config = dict(
    dataset='telescope images of galaxies (Galaxy Zoo DECaLS)',
    targets=['shape', 'edge-on disk', 'bar', 'spiral winding', 'bulge size'],
    depths=[4, 4, 4],
    widths=[64, 112, 192],
    muon_scale='original',
    lr=0.017,
    momentum=0.95,
    nesterov=True,
    adamw_lr_other_params=0.0015,
    epochs=39.4,
    final_lr_fraction=0.05,
    adamw_weight_decay_other_params=0.01,
)
Rows from block 8, named by matrix and row number. Rows with one number belong to one channel. Each number is 128 + 24 x the weight over the matrix's rms, rounded and kept within 0 to 255. All counts start at 0. Numbers have three digits each.
# convs0: first 3x3 conv, stride 2 (model.blocks.8.convs.0.weight, 192x112x3x3), inputs 108-111, a 3x3 kernel for each
# convs1: second 3x3 conv (model.blocks.8.convs.1.weight, 192x192x3x3, transposed), outputs 108-113, a 3x3 kernel for each
convs0.53:135127103127144133124158112151149160174135147133122102155132136161147150151133144143144174124167191128168152
convs0.54:103134151124128137135142135148155192119122150148149172128111125149140133135132152112077053125089047155113077
convs0.55:143114117159128136129129121139103146121127156154131126125131148117112107130097115111120107136112112131124126
convs0.56:103101146099122142103132146086126156120140147139144184129145150130134143125102111118152124147120104153115139
convs0.57:114117118110104138118108140134134128131083143111159171123085068137080065139079110126142148180191205209189199
convs0.58:096099161128100134135105109104129113085121133040112097117160100121170163103159145119169162088107123087089085
convs0.59:110076118118147115104101115164117105129110117135130101144170120183128110178121128124148172131143172155129137
convs0.60:187166134155142140139131117135141150108118150125141108084104161124131184137131129130129111117086138123066124
convs0.61:089128139126151132125103111115156143161138131179116090156091120147085120143141116137111110145089129117107164
convs0.62:120125128143115098128111094163164155147156146166127141129134143098125084096104115122132111101146127154137125
convs0.63:104105114115146124103142135073116131103124119115108121138125107114112113144108139112142133128125154136130135
convs0.64:089114141100142118120134131148138151130110124102102122127102087109102091127109141125166146155160156105117156
convs0.65:134148155141129133117139148109101150095150180145133148132158181100141152106105094179084081159159129139139137
convs0.66:131129121163112134139122114139106149131151157104107130095110110112096098128073110130178152134156144152162182
convs0.67:113094115111114110170160150117129117097154124135137110115114154121121140127110153128156142131126127092124105
convs0.68:128135132130120118152108130129134123171123087151136117133151096114115112128106122105091103103122102083088125
convs0.69:095119111126109150144118165146160142119125164109092133122110149110103131112111100108109114089126127104130115
convs0.70:111141114149141120121143133121124148140156123142125120121084086157099128156137120162141119191166105158150135
convs0.71:130147127127118148151115143130116122091119123099132133115132100135123148120133130089072078111099121144176141
convs0.72:117126163121093094107100126157102102095122141107107116112155114128107132110094075151103117164110117171138125
convs0.73:152164134153159130131138124110132115163140143139148141103105095117117069126122104150118109122110117123146116
convs0.74:121119133134098109112113118158123140159131088147136128160134149133129142111149146164159141110076113129103121
convs0.75:126117102143143110118104098071112144107096133118145101172172145127149143166157085099143120125125104115114112
convs0.76:149124132140152157151170213132131114124126111122121126087116126092121105153167165093121107155150130167132125
convs0.77:124119102133129151114111137129131126116094082095088086161111140099116156122167140119120145143147141153131172
convs0.78:117136130137097126108114118151130115149127108149137084159153148147132158133116163136123102097108097117109113
convs0.79:145110103112112085121117136136137157186174179129182199121132136089110124121128138154145107126120121133083118
convs0.80:096113102141120130180169164099093113077115132092131154163133134138115133132133102116169184137175243110184246
convs0.81:130131126094158122130102120169169130130139130134118123143157144146124121147126140152115092166110108175152123
convs0.82:143145123124113162130110139183184173142152160120130140167145146157155136113127116161138176123121162132121157
convs0.83:105105090115097111105136118120155132142143121151128090186153132145152133125185146126109133126124123128114084
convs0.84:090092074082111107099118127080091152101109135139150153106133132089139109081079105114087125106091095138126111
convs0.85:116095120118117088146139101172144142125135140102099142129133120135107093138119110138121106130106130147099150
convs0.86:141156160126124106136108127120161155136175197092140164132152120152138156162138114145127145146116128118155139
convs0.87:098102099132129091125133156120107087095139127137127091110117106143119094146117137099083102085111134138138143
convs0.88:100125154135143157094126121093077092101101100130119083112139088091108071129088088089092114117098107136117122
convs0.89:148145163114142148124117154126130118126103111098129172148132117135124125101134120135146118134167121120114138
convs0.90:103121118126147129167172135131172181137189189140166174153140141108118113119097107133082078124129088126141143
convs0.91:157099151151113120138128103136138091139140103144121128129126122125133120121130115154111115099090069158139084
convs0.92:132086124094127125106145121148199182120164178128159179132148127109133133133135137127130130138107146153131131
convs0.93:125117125098102112138117100107076139112056123102094176144125102118102075129116098066102111134105078100114126
convs0.94:155115115158140126154121088120143148108138147099141185131136144116127123100130131099077089118128134148117117
convs0.95:150149166150145110121128126135163131161158123093148102137130086112144116129109119082072075084099111087102110
convs0.96:138154099140140111139129089133125133133112148099120148113137146110121135112129133115100108090096117135096110
convs0.97:120100123126095100123120108142130167131128176084111132113126103154145100164141119092099111078113132096143144
convs0.98:155142106165150132173120135124139180152115108179151122116136168119126126118141127081103103112114115125122103
convs0.99:152143101138145122140122098127090079167142081159144096124158155140097128131133163074117154126117112154094066
convs0.100:155101139143119116108070133149175045176149134119142134073097179087136120089136118137166153134108123130124108
convs0.101:136101119149122110144129104116131134111127090114101099092078089122118087091142108124105121135101105116081092
convs0.102:118131150149137147127149146126158127151127132111130122141133107122132108127120145104155149059066076092122117
convs0.103:112103141116091142103117127192178194170159160066130178106113131125146160120105162114119107118098096132145160
convs0.104:130157149100112145112105100106142153082103152064103143158123092125131140110152177130148154115134128115118105
convs0.105:111135165105120159108113130138139131090103146071126146155148147160127121121129151116099125107072126092058115
convs0.106:122166148125125139177196192113087115132120139173117132119095121155115115101108138131129134115111118149098139
convs0.107:126143103152117065181142103117152149105115122143108114093106152104112139123128137102102098127130098188116127
convs0.108:123097103135096131112118099145134139170131118095126138135114143113125135121109108112120127109118108148113123
convs0.109:135135153120135142141132105126149129127124134096084116104149135111109137124131119184197195143125159106099125
convs0.110:140129135128126124127139120177138146123121129123129084181161141145196149137127138126093084162148139138191176
convs0.111:151135124120115128115103121124095118126129153124152152120156168121143105141158119110100110100087123115113143
convs0.112:117136136077120120129147161069110146085126147138117130171120136136131104152129102091086121134128125104133134
convs0.113:156138102146127125117136101118141100139134112113113112126087106130103106128097130119089068135112119112114170
convs0.114:141118107151144110156161141121102115117101143130115144141110106143119120152116126095092108083115129099138151
convs0.115:094085114109098110120108100067060085114111118105132155145147139159119170126089112124158155187169145117111137
convs0.116:140128145083108181093121173123059117157100128130138112131142121106089114124145143146082108114106123107115106
convs0.117:119107146137125141108132142103107130128138131148173145125153131112102098125088104136153131140132145189142135
convs0.118:151145108153156128127154134090100107092093109121135120132103096122095105090124114097127139082102179124171194
convs0.119:135124153120182189113147141139174134119140102093136130107127130164156120134131103139106112125108080159158137
convs0.120:104128131089125148085118120130149134142141120130123115114129127142097120083100117125121119114120131098123144
convs0.121:143142131189111087155146093152140150129126144112121129134129110120110135136121136148118129183135109187131147
convs0.122:122077136111106125105083118105090085105135138136146163095131152074130131114125160091124124071111123115142147
convs0.123:192142147146124130117126162123136134140121126158135137151179162142160158119139108136164109143114103146154115
convs0.124:135129101130123115125139117161142112127105119145166134108106141156135122158169135170164122157144111131133114
convs0.125:114118126151100140158124125085084126134129108134131165129158158104159152096155152157124127128134128147104127
convs0.126:072095088112128119120130159157124186136127160108138117109116114114131113093080091131148152132125103154114143
convs0.127:098155156135149141156164143154154127163158132128142146180173168153171138153167127159128150140151147147129125
convs0.128:112120136151143138156122106104118102135127111120129059127142164133138114124120117094125117125113140117169162
convs0.129:110125148107102130090103105094142100115151135116137142141133115145115122104134110182186129108171122120140100
convs0.130:151154154134142115130128136124137119127135143094133139108093089070100093071098115084130100108075044170132068
convs0.131:117114113124130114111110123134122114130105133154149162131116157144116106122096100134096108124101133115130123
convs0.132:099145190133124165131126134151137142130144111112129146124129131094097113132125081122127097113127082106120109
convs0.133:106179121133146138131165140089081124092104124059124108130148112136119091133112102116110147092114121097104159
convs0.134:111100100091127109094078138139138148147127147133121172099124127080129162102125157090072101126142141143152148
convs0.135:120096131125113138137140139129140142145132155082119152092098109129120145128111149120160146140165135122122163
convs0.136:098116140126111123123120105151141153174153149166203170123114102128129115138077102190137109146144138086116140
convs0.137:122144141122176156161177150128164142113133159143151129136152153121183125152166101106129135087108133045114107
convs0.138:144155139159143143122165149102083106093079123107145136106113151116123121102128160168172171119100122096094133
convs0.139:155131120143113115142157152126139126122132167114144164125076100124107098134108102140110131145114097142138137
convs0.140:139118096126101104101094127137165152140162144182161143160134165126109115131101156112136115155165174180131140
convs0.141:164131109151145119110168136101095120111101098124102103095121153100146159133142176137139159153135141137137120
convs0.142:150127144140144139114084131078107145117094136104132137113117113145162101111116107153137176105097155069113141
convs0.143:144134118112117118165123112172125106152144136163128130131116097143129122114141134132147120140130176162133162
convs0.144:142143133124149123097112115112143116115114153119155115166134122136129138138154140106136102130128110115152143
convs0.145:162135119147086087149098110057104109134131114109127134175149112141143127144107117130089101162142106149183185
convs0.146:142140163109122137091117118144109104153139125137182170119155167122108131144129152157147157136148115106085131
convs0.147:117111114124107130130106110164113135135107110148113092155109145138142141139148131110117122100113114109090127
convs0.148:133116154116107101134143129125143100111122127116120136112113111137106126134135115148146148105146137068115122
convs0.149:131142133133129135134159160083138093107138098115107085154097088128142123123141089120106080126099094155126106
convs0.150:164142151152124136117132125109110114104107125126119119133085133069080091097123130158120143134120127089122168
convs0.151:148129110140144099150135125147119119137122119147160118110093124119133094097098101149141087148118108159122081
convs0.152:095105133103128069115117072134123162129119166147149171111102108099117106165132107104117129100103125124119117
convs0.153:132119112119127119118118145145147163151167172201149149115139103113102108079084143143094136118109136137135144
convs0.154:107138155092123115092128122117122140095126142167156127083139150113142131150140156170123144143105144126128144
convs0.155:104128169119120114111105124148116092145111128144130141152162193162135143143122097093116131117136150160164137
convs0.156:133116113135135118121164125144132159159137113115112075142129095132143118114140142135139119102145143153180110
convs0.157:121134124117144108129143145085109148081105128109096120158169140135176152108166167133113139137130142086086096
convs0.158:140123139131147149142121155145113133167109149164130122175166140151126157147178126143118092167121139126129122
convs0.159:150134140137135124124149132138128139109122081116097070142151135120137133116094123111113125123110106117108092
convs0.160:144130128123140128159143131151136127136112107157136106132120109128123126122127121110123155133123138154185144
convs0.161:130123125168125121156159166142128125115121142150138155123094097110094076107091118101124144114100133116120115
convs0.162:129121139161147177149132176155149148125127131138140128157140159154148153157159174125127150111102074137057100
convs0.163:106121138093110119096140103106141185128104147103118095148152117126091098075118084088067079106093071107096062
convs0.164:153134142140132104123130118135097128113124115103143133131141137137125128122102116124190187106113129148119147
convs0.165:130155113104120134134142147132149098188142169183141124101114112110108098077100092151134139127128159059101149
convs0.166:168150134127151172125147162117130142132120111188144074153143129111163113097142168138122153127091083136126084
convs0.167:123129130134132131121121100141113064131103124142111149158129145124143130085118128144159187141117100117133095
convs0.168:129151139133142115102135110163144139123117116109111122116138135113136104182119119183181134130112115138129110
convs0.169:100135148130121158100110142114112118101129115105094119123134171104131176089134120116134126103116119121151134
convs0.170:117107135127147143120135154082080081075078108100106122123122140121141112177159133120112131043112112073096127
convs0.171:141138108099156128119126128132106097111139126131149159161107095150101085113145097150103101140092120129158153
convs0.172:166112159153138161148121138124138143107123146140109143109124136103119128119138170082105121103091116088108111
convs0.173:119123146130121115119109102127136139114110113099126117109134135101110123106101147145145146115125119080072089
convs0.174:141118105133132089124143137091127109123129124093113162119157098154115113127106075097175175136142171167142142
convs0.175:134157116116134137131162104172125136144141133121109147148130108181108100146140133147112113162132129147135140
convs0.176:134108081136131107179128119143147119153132126147144126090138099112104115135111127114128129120125131107115152
convs0.177:136136122140128173154181161169086086132129128133141128125137119135163142164187146137136131062113094077112126
convs0.178:103108116097105111108132116151111104121129114148141107086092116095112109120073095171177165151153104154109088
convs0.179:123150154096128086093088097165155150142167173137132175148155154156145133155126122097124168105119165105089136
convs0.180:123126141129141167104101160173139140141156136157137113132100087111073124112148124128116140134131126110115108
convs0.181:135150134150119139122150152126135142166153129166184164148131115119128124156145139162179147144151143099109109
convs0.182:123110126105130131088121130105114101069110150121116102113121107143148113095120106193151077168107089153084066
convs1.53:096147140111169151100108123102093096176122132103103122151107132114127110104133142054091190066133134088138100126173109152095149188170168079084105120105109137090054
convs1.54:125117140134105119153115099194125150115111109133116097131169141140137132137176122116168110083126114114126140113126120096100167093100140126139157151141102152166140
convs1.55:093216184120102163164118135117150111122131136070144137129102138139162105136110077159130137064118103124123144098157127128117115121133098118114127137119130144141145
convs1.56:111117110140178123116120143143169124137136138171142134125122128129117112139096100125108118145176157121134093103135113101133121090120155102123148115126155138153162
convs1.57:150134089136117160138100070128128133150138137114153089125153219151143173127116142126145166118180130133154081122154122112138162105074142187140118144139157133083164
convs1.58:166113113166133148162129126139148156153146155142157182159131087147108104125112127117143116137123116146141124112137152121135139123142099180156142136128102113117108
convs1.59:090155132134148120129163136097137149099170119134123091135123127119150132115179139114085137131094157123132159145111126107135149122106118113144120110154116128136125
convs1.60:180180125165089130177122158135135126122110139170140140108135091127153083120085099171136130163095136144129135139110087142141145147121121111106086122122079133142114
convs1.61:099071095134090107123116109173150111122152128142122159128072126145112117162152184093177131135140122113137136130162117136160105094073127110135147105115135154134161
convs1.62:087146109111187094122201123176132137176112162141153181148129111107126135100105102110140121144131124162157183173123090143155106183140160154114137119140106068113118
convs1.63:127135080092153139126109121127122135137102168114175186139115082185126131153095141150104121149131105125135123116127140118148128094144141154130145129103126120105117
convs1.64:113134072158129114091146130163116123173115117121114164089101103091107110075118126069115169107109177112112164160132116163141168178140136091052105089131086057131106
convs1.65:143136111142091149109106129142154105136109110128146144115107108136129146147150171118108129133113148146154167159146145150143134154118127111114139132121146146137133
convs1.66:096098156134139107118149111114129126130179130113142111114155170130121138115128139140096153120084092149117065156129150109116123117149129142132144122106141126167144
convs1.67:091147133114110159135103157130109098128126131102166142132134134125124146107115105134149150143150122151147162105130105110105166090069121128137111118074103100090126
convs1.68:125116122126100105120114120141112158142105117125081095114114110089098107124079072098129087127161096141144118106110114112114146105125145133093078151105112113087113
convs1.69:143129138131145128086164143063130150096131096180120108078120104157137117135114113157132117132128112172166126125154090147110091158127128149118127116105111141066109
convs1.70:152098123146142146109122122141134122099142136173144094137131126133138166125139148153118117121111123149160164127133112146132130107109122143138145146103135122137163
convs1.71:114123118151107109114138105106106117152130115095116103109123179127125109153162142139146119115120135088127169142142144154100129137109127128131118118144141141125182
convs1.72:129146155146142151103109109116114145107096135103118175142104126144141150118128159128092081146107113159131127122108111125112121178119092145105124122095110123110105
convs1.73:095146123082132139102093124171139142168144140170135115107049093155125087108095073151143114154120097109133103143148102151119114117102133132121099094099099122097097
convs1.74:110137139154130066163137126087083128087129163109132134153142173130129129101124151161177121152081114081100150092116134073117159103169117199159149190111140145091154
convs1.75:106147145135144159148127149094125102117078085152130147119131109122116103128100105121140126142130126131110120108099120136113111139112126164115132105106094106064111
convs1.76:186175182131109164137079136094116112108142150171149139149143101155175167187132150152148152134188129132144132114150141109157113099122084167132115159111100214121088
convs1.77:142148092140169101148143107116143109132138107128080107089142152114077144108112154127109140121097106132101120124104132137119118100130139119108151139100143138122177
convs1.78:112132154119182150136135144107134116132111121125142144122108165102113139150124107120080101137076152170148170130136107140143107134116076131147121166129120170151159
convs1.79:116094087155103125155116160141145111122140136107150131122140136158150120136151142162136133161119102148120140161151127151128138144136148144132149123151137126152098
convs1.80:117085115128123139094067080139155127128104131139115088107121167074113128131115105109101136097125137098113118176157166138165127093138097129121146119125104067080127
convs1.81:120119088089080105096117136140091099126124146103100102160133126184134144151170156126134136096144122109117104143146110126117159128105154109121165107111120121093141
convs1.82:087160158110126152093118136063090166148128177103152121127111118105140089152166116123172129130113094114109116147113130165120120196098145088111131080114116064098120
convs1.83:125151136141134119119143138169133118168148156170148104103118111135134102156150122076126127132144092144144125112114121146139126129150177084091139076091140089116127
convs1.84:162132107153139126124162149156095093147156133132121115150144115105139099140124157135121090153128142146128177148154133126151143102166126120089113123125160107141126
convs1.85:109116092130130125136089163112144109123140142098141133128164194142109109159090095086169122127158106135167121128157115108121119093098082185165123199125135161148134
convs1.86:120086112135146117141180197119124144070115147100157169164120162151168146123130098154119126133112139153126142117105130140112107125131134085115133121141159148131158
convs1.87:121146104153137119152110130130149166113146129124134123130083114127121123140110104131114122121139106123128135142110113114143128096098088153119117112064113103093111
convs1.88:127137210151123115139119097141096118119152139133106133147108137128120134111140121115126175124129154162132105108141108162101122119092102131193130114114131141114133
convs1.89:126139182138082114118109098129111126149152156105140112108078088117086075121155142125114127090108120139116147155155161129140192133084161098128181095148152106119101
convs1.90:108126099129134087168101084135122119094108121139127154107134191143123128150154095113091121104100116126116123134135117097093108131099122137142114130172140138134142
convs1.91:159143137137145122129126112173148104110116123136159129143144182133136152140159127121111108117104097148163165097133112115107150132111115151119144195155154219182152
convs1.92:118165098110129099162166140176145164131140133096148121162129154162114122141112099100093167091136149128140129097120117119125119150092105165163148144103138114114124
convs1.93:109146135095149167096120178115095092152118145130122128135105138156097085167126109130141128116103144159133128182112123141116112133110145082070118122125113132126119
convs1.94:141141138131155118159115084141101089090137124144127133106105133120097129139107130132145117158140153123134137139126099107118111150167147116118129127140124116101133
convs1.95:178134158130098131169110149145158131104104142072113135118177122093132091081117153163130117105144108174158106150113144139128158132146183111110114110139159092107153
convs1.96:135107098145174114163177152102101131153144159128129164167155107180145100161114130134116127137156150160145103112115132111134125136144137177162173101115110099110128
convs1.97:135150137157106176159145138109129128119124166085125065117079117157142099138154109154095129113079122121089092113130121138116152160115199098149104129143161154131156
convs1.98:102134150133121119099151108143122124133148125125150114126091092146138144139137181131119111118112129155178145160109126145161175136125169127096125140085137113171131
convs1.99:127111115133120140098116126116120128080113152111145178113127078115111135131121133136123143137124119137165126123137151162121132124121133198157173112171166107122149
convs1.100:147112114135157149119132128142119137136123145147115107130118149121124165128114152119131134081129155136170124133127100143099119179174180138125124144100100118082142
convs1.101:120144166172141150156186125114097125124154101123148141175159167148140134094108116061096162115114134141180104133128171166148146173148158091113093109147157145185199
convs1.102:142104141126071152139084147144108089135145137151125170116126085141125121176149079133119122133121125136100107123126121124163176154147116147111123126121124128133152
convs1.103:167130140130103108132152114122152143131145134138117108136150107128147095111148118133133131123136094123173140140163123149132144147128136178127143134145132093137112
convs1.104:134121132149153119122142096120086116109095110117137153140140129125147125111123138156150126156103137182169187103127111128136131124107105127137163134107115076111143
convs1.105:138190146134159109167119142122142105130123112153074100147142162161138159140139138139113116127102064074101111169142119118141173107113123119125117130149165130158157
convs1.106:083156157116125148137144110131114118123089134163145126138133087118138103120134130109097134131105106122120123143100087132120078123138059127070084096104108110094088
convs1.107:175136131145101149117167133176120103187162166127106120174177097112147112125130098123149136113168131110130116117167123175155167124110177092106136112112104173151086
convs1.108:172124193142085159127116132071112130130083122182147142121102112123116112145109132161126154127146132129098149125150095161145092171136103137112142112101113115132166
convs1.109:112086126125097115110157169129135154137149110172115102153109153137082107144110150127108099123106116140123130115107100108136124134139129145133119161117120158128162
convs1.110:098174222074067139145111101137171147146108134121101102137114128133123169119127147154120162135138138136149136094114115116080096107140134138099141145126117107111123
convs1.111:106160125158159153121139116105120124135147114108132153149141143077134132119119098147088132116079130126118123137123159149177154122102155115090114098111116127108083
convs1.112:116167118086140103100112118122128097159109151149133131145131135144141132165123111142121146142101104091111099131136123133155128121107089113137126170134110180145110
convs1.113:123135129133124097163147138152134087194106102146090132089141161076120124105150157143149124109101117118143132135111141128142135127137116097102097140136128147132144
convs1.114:106137147141146133179161156116141083135122126123111104117124136132128148127114149149134126153127155109115111143157139145142118125143114114137127135133127148136192
convs1.115:150124134149128137150146101101097093116122141152131138164157126163139124140146100111116150112111161104141125107087149167135160143152154089149189090148109088151154
convs1.116:102165146097110081121138135123093153107142167129139134124091112136110111124109091152128170139114125152151151119144143128142124151101072188172135151091143114128113
convs1.117:099074104144136111138153159109112075133094094158136140118138107109138159130155123121097087174135095113089083106116151153137157164112130117137095148147128164165170
convs1.118:145139147131140158145137114136112120144142137154194196161152109163134149110143179123102116143116119126133138110122128127174173155170163109116115117129120123160171
convs1.119:106110158109113179146108144115143061124089100124129108096159157080111139096125157165100111101127146077124144120116082151099139123115140105109112116129126106115112
convs1.120:109161135112152178153144100079112127147151158143172185124137116145137134155104077138132138141169125143149133076094094098104114118115131148139102124119091107106092
convs1.121:101172196137149124090113138111107083194124125157132149131118109138129164112142139171117122099102112135128120097161162139118148151173144117119097122109118135107111
convs1.122:108105114117088151133104149121126117157109166132134133153156131113139122145152155113166169112151086124121092146118136111136140098122117118147199135153159099127146
convs1.123:136119118084096133104112116108090132134112116113123127150180130154162122163115096125156086132119137130169137150105119111131126151128147144142141162162179148125119
convs1.124:096148183138119138140106121127080149111129142174135087163108117135100098082120123143149097118135127120129118124122114166178138105115089162152118122154116145136158
convs1.125:133099202099100192139108191146121102112102118124142119112124113162149145125152114141140143129118170118126135137149111133124114108135082157113115145116134112142161
convs1.126:111137116136122093076109151166146140185122130191127114103122116122117129104106147131137117132114107152109106091131135107136121104123135175143104150137081135137131
convs1.127:120118138150123174129091129118127147138126127146125136129115172152126154155131140120143090131125103130099195160142104131115149139140165090093118120129097130118119
convs1.128:145166150134124141109134127144134139105135130054106148139098155127151149121118122117158161145111155129156120146139144172174230156121183147140138119131154122132177
convs1.129:128149127104137086138133129117133125145134090144119119118114131149148135146155166147152131144111123142143149114108131144117169141120123167131116146142147134118132
convs1.130:124167148127121152174153157140147121091139137125111158148142118120156153110135126105145131127134151155161131115116130169162149151149095119132103108128138126134103
convs1.131:103094068087159121124154142107140099118123133089129124146183190126143132144152096089105099134131112112096121126144115127152140089083099154143133191115122162119080
convs1.132:154168120137133126115167159079109116103100113134137133124099119104101148115107127147066118102103138108168166138126100137139107102099107108131126108195125115141131
convs1.133:116109136104093145148077136097123129062118149143123151114117155130119111125116155176132124149108157141170143117108144115117093101118117084100135099104141117139144
convs1.134:100099101152117131150113126177152151106143135084146154144127150145159114136127126118134119141115124142110098150144154124133155125140072092105158074098132087084122
convs1.135:100135116103112128109134097129099133095143148071126128130123143140136152121124114157112096144095149156151173129140133123130129120137129120141126112126114114146139
convs1.136:145149133125129172137106080137094138103110128107170180177156169139143132106150119140167116175174132202154129125181152124165160167080106101139162143139131120099108
convs1.137:114131105147131118115129116124139142135140131143148129142138108133129105140124110129104128152149136160143120110115142135138143123130130143157127137153145139137110
convs1.138:136140146096156156105159120105100151145095154150141161102094075145132083180118114086177164170191162131195193184127121142097115107113182089113085141115075182098105
convs1.139:098090164118100084055116107105104107132117145117104118140146108122131115092112167127120128113125135107148145140118138159131091112116074124123116142146110140119111
convs1.140:100133116130120141118118124117107099174130115085122091155095129115119164119136168109168133114165125087146136148147149151138100134109115097107174096144135128128142
convs1.141:154144153149160204161120118126116122179129098154119113107133101103126116132103139128145138138110085105084092108125110161151173140115149137121120124113137144153104
convs1.142:105103094099159139100085116139084089166132104149131121090130142106121172160177151090137127157114098143142128142131155164126131091096149157127085128144100111122125
convs1.143:140119109154115146153133148152156140134153122118123088136132161119134146135131137137144107129147133130132136148124119166173126122146141142148146138132137122125145
convs1.144:167134135161159163167171139159098132142114127094153123157137119161168117129143147162106114153158115171118108104074101121125106114105149166140149108104113122109130
convs1.145:102108089123137083144168109150138118129126125103161156139129143122119102143142085123100145113143165140132131112122121130137119128155133122132117115098084130097092
convs1.146:129132121138086125177157166103138099124105158116143135129138100126136117136135119141116145144143125114121126122131128152122124136114189118183196110129166087104100
convs1.147:153093166120114097150142124150131125156140109090108147126124124123129106104093100127158162122129145093120116123149124171132149122109121172156123142139134123147128
convs1.148:093085107115101124102087077085083140127097121173185165123059134157117152151118141116135178106116141061134074134119120129135158151138188139176135112111134127111120
convs1.149:099146110086130126104103126171113107149147134128132127133122137103134129147142124143087085118111112122108121149127108141168134112128153119118125116159136142140110
convs1.150:145118095104127144081128148121107087114106066094089101094117126115147140154163155139151123118111120100138126156123120141155174127138153134127126135103107149105088
convs1.151:153128126107125108105107121096098117134114115140136152122134128119135129114131149135111147091128111090098089111118117166127122147109129176151158153144163139130133
convs1.152:144112142104101110109126116169138148130150176129102114142145150119131104157161156178170098129118121127162139124129137095108164083111154144142129135128142124110130
convs1.153:122117157116091142158142150149163131154157151140148130143110111130131114166130134093130150138152130108134131127116157141124154138101139135138163121137132114129152
convs1.154:099090127123118162126124141126166119147144137126115118138121162125082132116107145155150168133124125085101076142176143155143167091145142135159164122131181140117154
convs1.155:093138143081090082108105071136143101106091119118106137154123141117165143121123100118127134167149156135121126122118137106131136115146121148138114175124096182078114
convs1.156:142148134084108117123080159096124138174102127122134121133118105153114127158143120155125096166120153143100162099099121138114119166150144135119115140084092092109137
convs1.157:145095170153125140130143137119134109087068153157126115100125078147127156147137119118121131131151140159150149113112110089117140144145127125131137118125142076098110
convs1.158:106124187122111209131093136106082146122174173097162119119117156141127125143112107120062104116125150131104121079163160147160157136147126108093081068089093105107102
convs1.159:127144175143142191218103151158127102184121121174156096117160152112114139139113106146158098100103096083126109106118078142147151126111111104153149118127121123153154
convs1.160:121125149100154121120128084128118109089126102143165134141110141133133117114148101136136105125147148132108080114125099085127131104127132145136118149109089193136141
convs1.161:095108124079099082134119100097116106057111118136139176110072101135118145137095118107137119114143106151157118109115153111073081166146109131135142137172161104166183
convs1.162:110126134107126082179107126130096091102115130095108100191168165135152131116152097130178148136205156128133082151125162144125159113134132154117130176135136180165142
convs1.163:150121132128118149129145134098119158094133144129137151163177148155144119152147107122136113150152122170098102105108122112112142118124150112136176165124141165170170
convs1.164:150154121090136121073106129149123112094145136117148089128143122103147154137142175119107088142101109144114125126127114117141149118099113099119130095159127138156094
convs1.165:142143111160139164138111146133087146126124124110143149110117141114134154117108097145147142092121167138143189088141106132134138172160142118162137130127138070127141
convs1.166:140111176126087120161105121106136164117122141072140139147103141149107128089127139132141168085112132118091114136147147160139169120159145100125083113111149083127133
convs1.167:120132127082122153072088129079133155141142133146114112102121110132140132102149160142165152118160146139151125122164106154148154109089130128120122096098086072106096
convs1.168:145118120104084103125104151136141162135122141156126110122150133136123133154126118166177115156098153163139191147128130141155084125099109152145129159125123101115155
convs1.169:148151169155157142171144152137125107166088106130130130097116083104105113101095099135118133109117091138123092106131132107147156108116117119125174156144141129133174
convs1.170:091169119126124081155146166105106135054101149098141123103093078117113135126118108100147158121133134135146150132126099159134143171141102141144141139114160092094126
convs1.171:111125147163116129123151119106129162141113145076114119103116158127122142129118115180188120214183130123112115106148147134132147175119123169140099105146113127087128
convs1.172:110075133112107114126141127171122064150151089158092124154174149129139114121132139075151175173174176147152124121146159127122131149159153105137142107143129133124077
convs1.173:152102143156142166168115118080108136130128128142125152106130138131115105122122088131079130107103147145168112117124106164079082138123099180153122134154143136166112
convs1.174:132168128137083105096082119170138113217089106129091121079069108094127072098110088189170114133111124116137127158172179147134144166088118163126081115067115088068106
convs1.175:123124152161094169160103099109168095130130110095132173111092150122121144137130167116151106147135127152130130154143112159146129135142103092116105115116085146105118
convs1.176:154102148153125146151127122106113132122123109127140147147119128133134140127118142108124092125111126141129137125109111157140134144139150133125108113134132130113124
convs1.177:135128149113124112091105148097097106110097132147153139139102106150110148145119149121121140104107125132129109129140139118118070129095071125101116138116104156114141
convs1.178:126108029108084090121096102153125137156169120104091089150139093159136074198207141128127148085123118016116120125157155146110160168121183105104130142133130132114069
convs1.179:116160143130092072153132133140108114124106161118108175127145105130129096144140106138130071140119134173185123092081120134081124136130131134127141095108139086107126
convs1.180:066125096097160081107101085136090118159115120117111102180133164128134125120138111138189146126122141102124156119090105133120137120120092068105093111115104142112112
convs1.181:170097094135099161187096149122143129106146095125107105151101130157138150142109089114105109124145109113142115107089095154154163105153140142130093141150115133097127
convs1.182:124095101101122128142078125106094115137128192106173147112113131122120147137103137146113134131102060163128090109115120088136159100115149104114136094094119147113137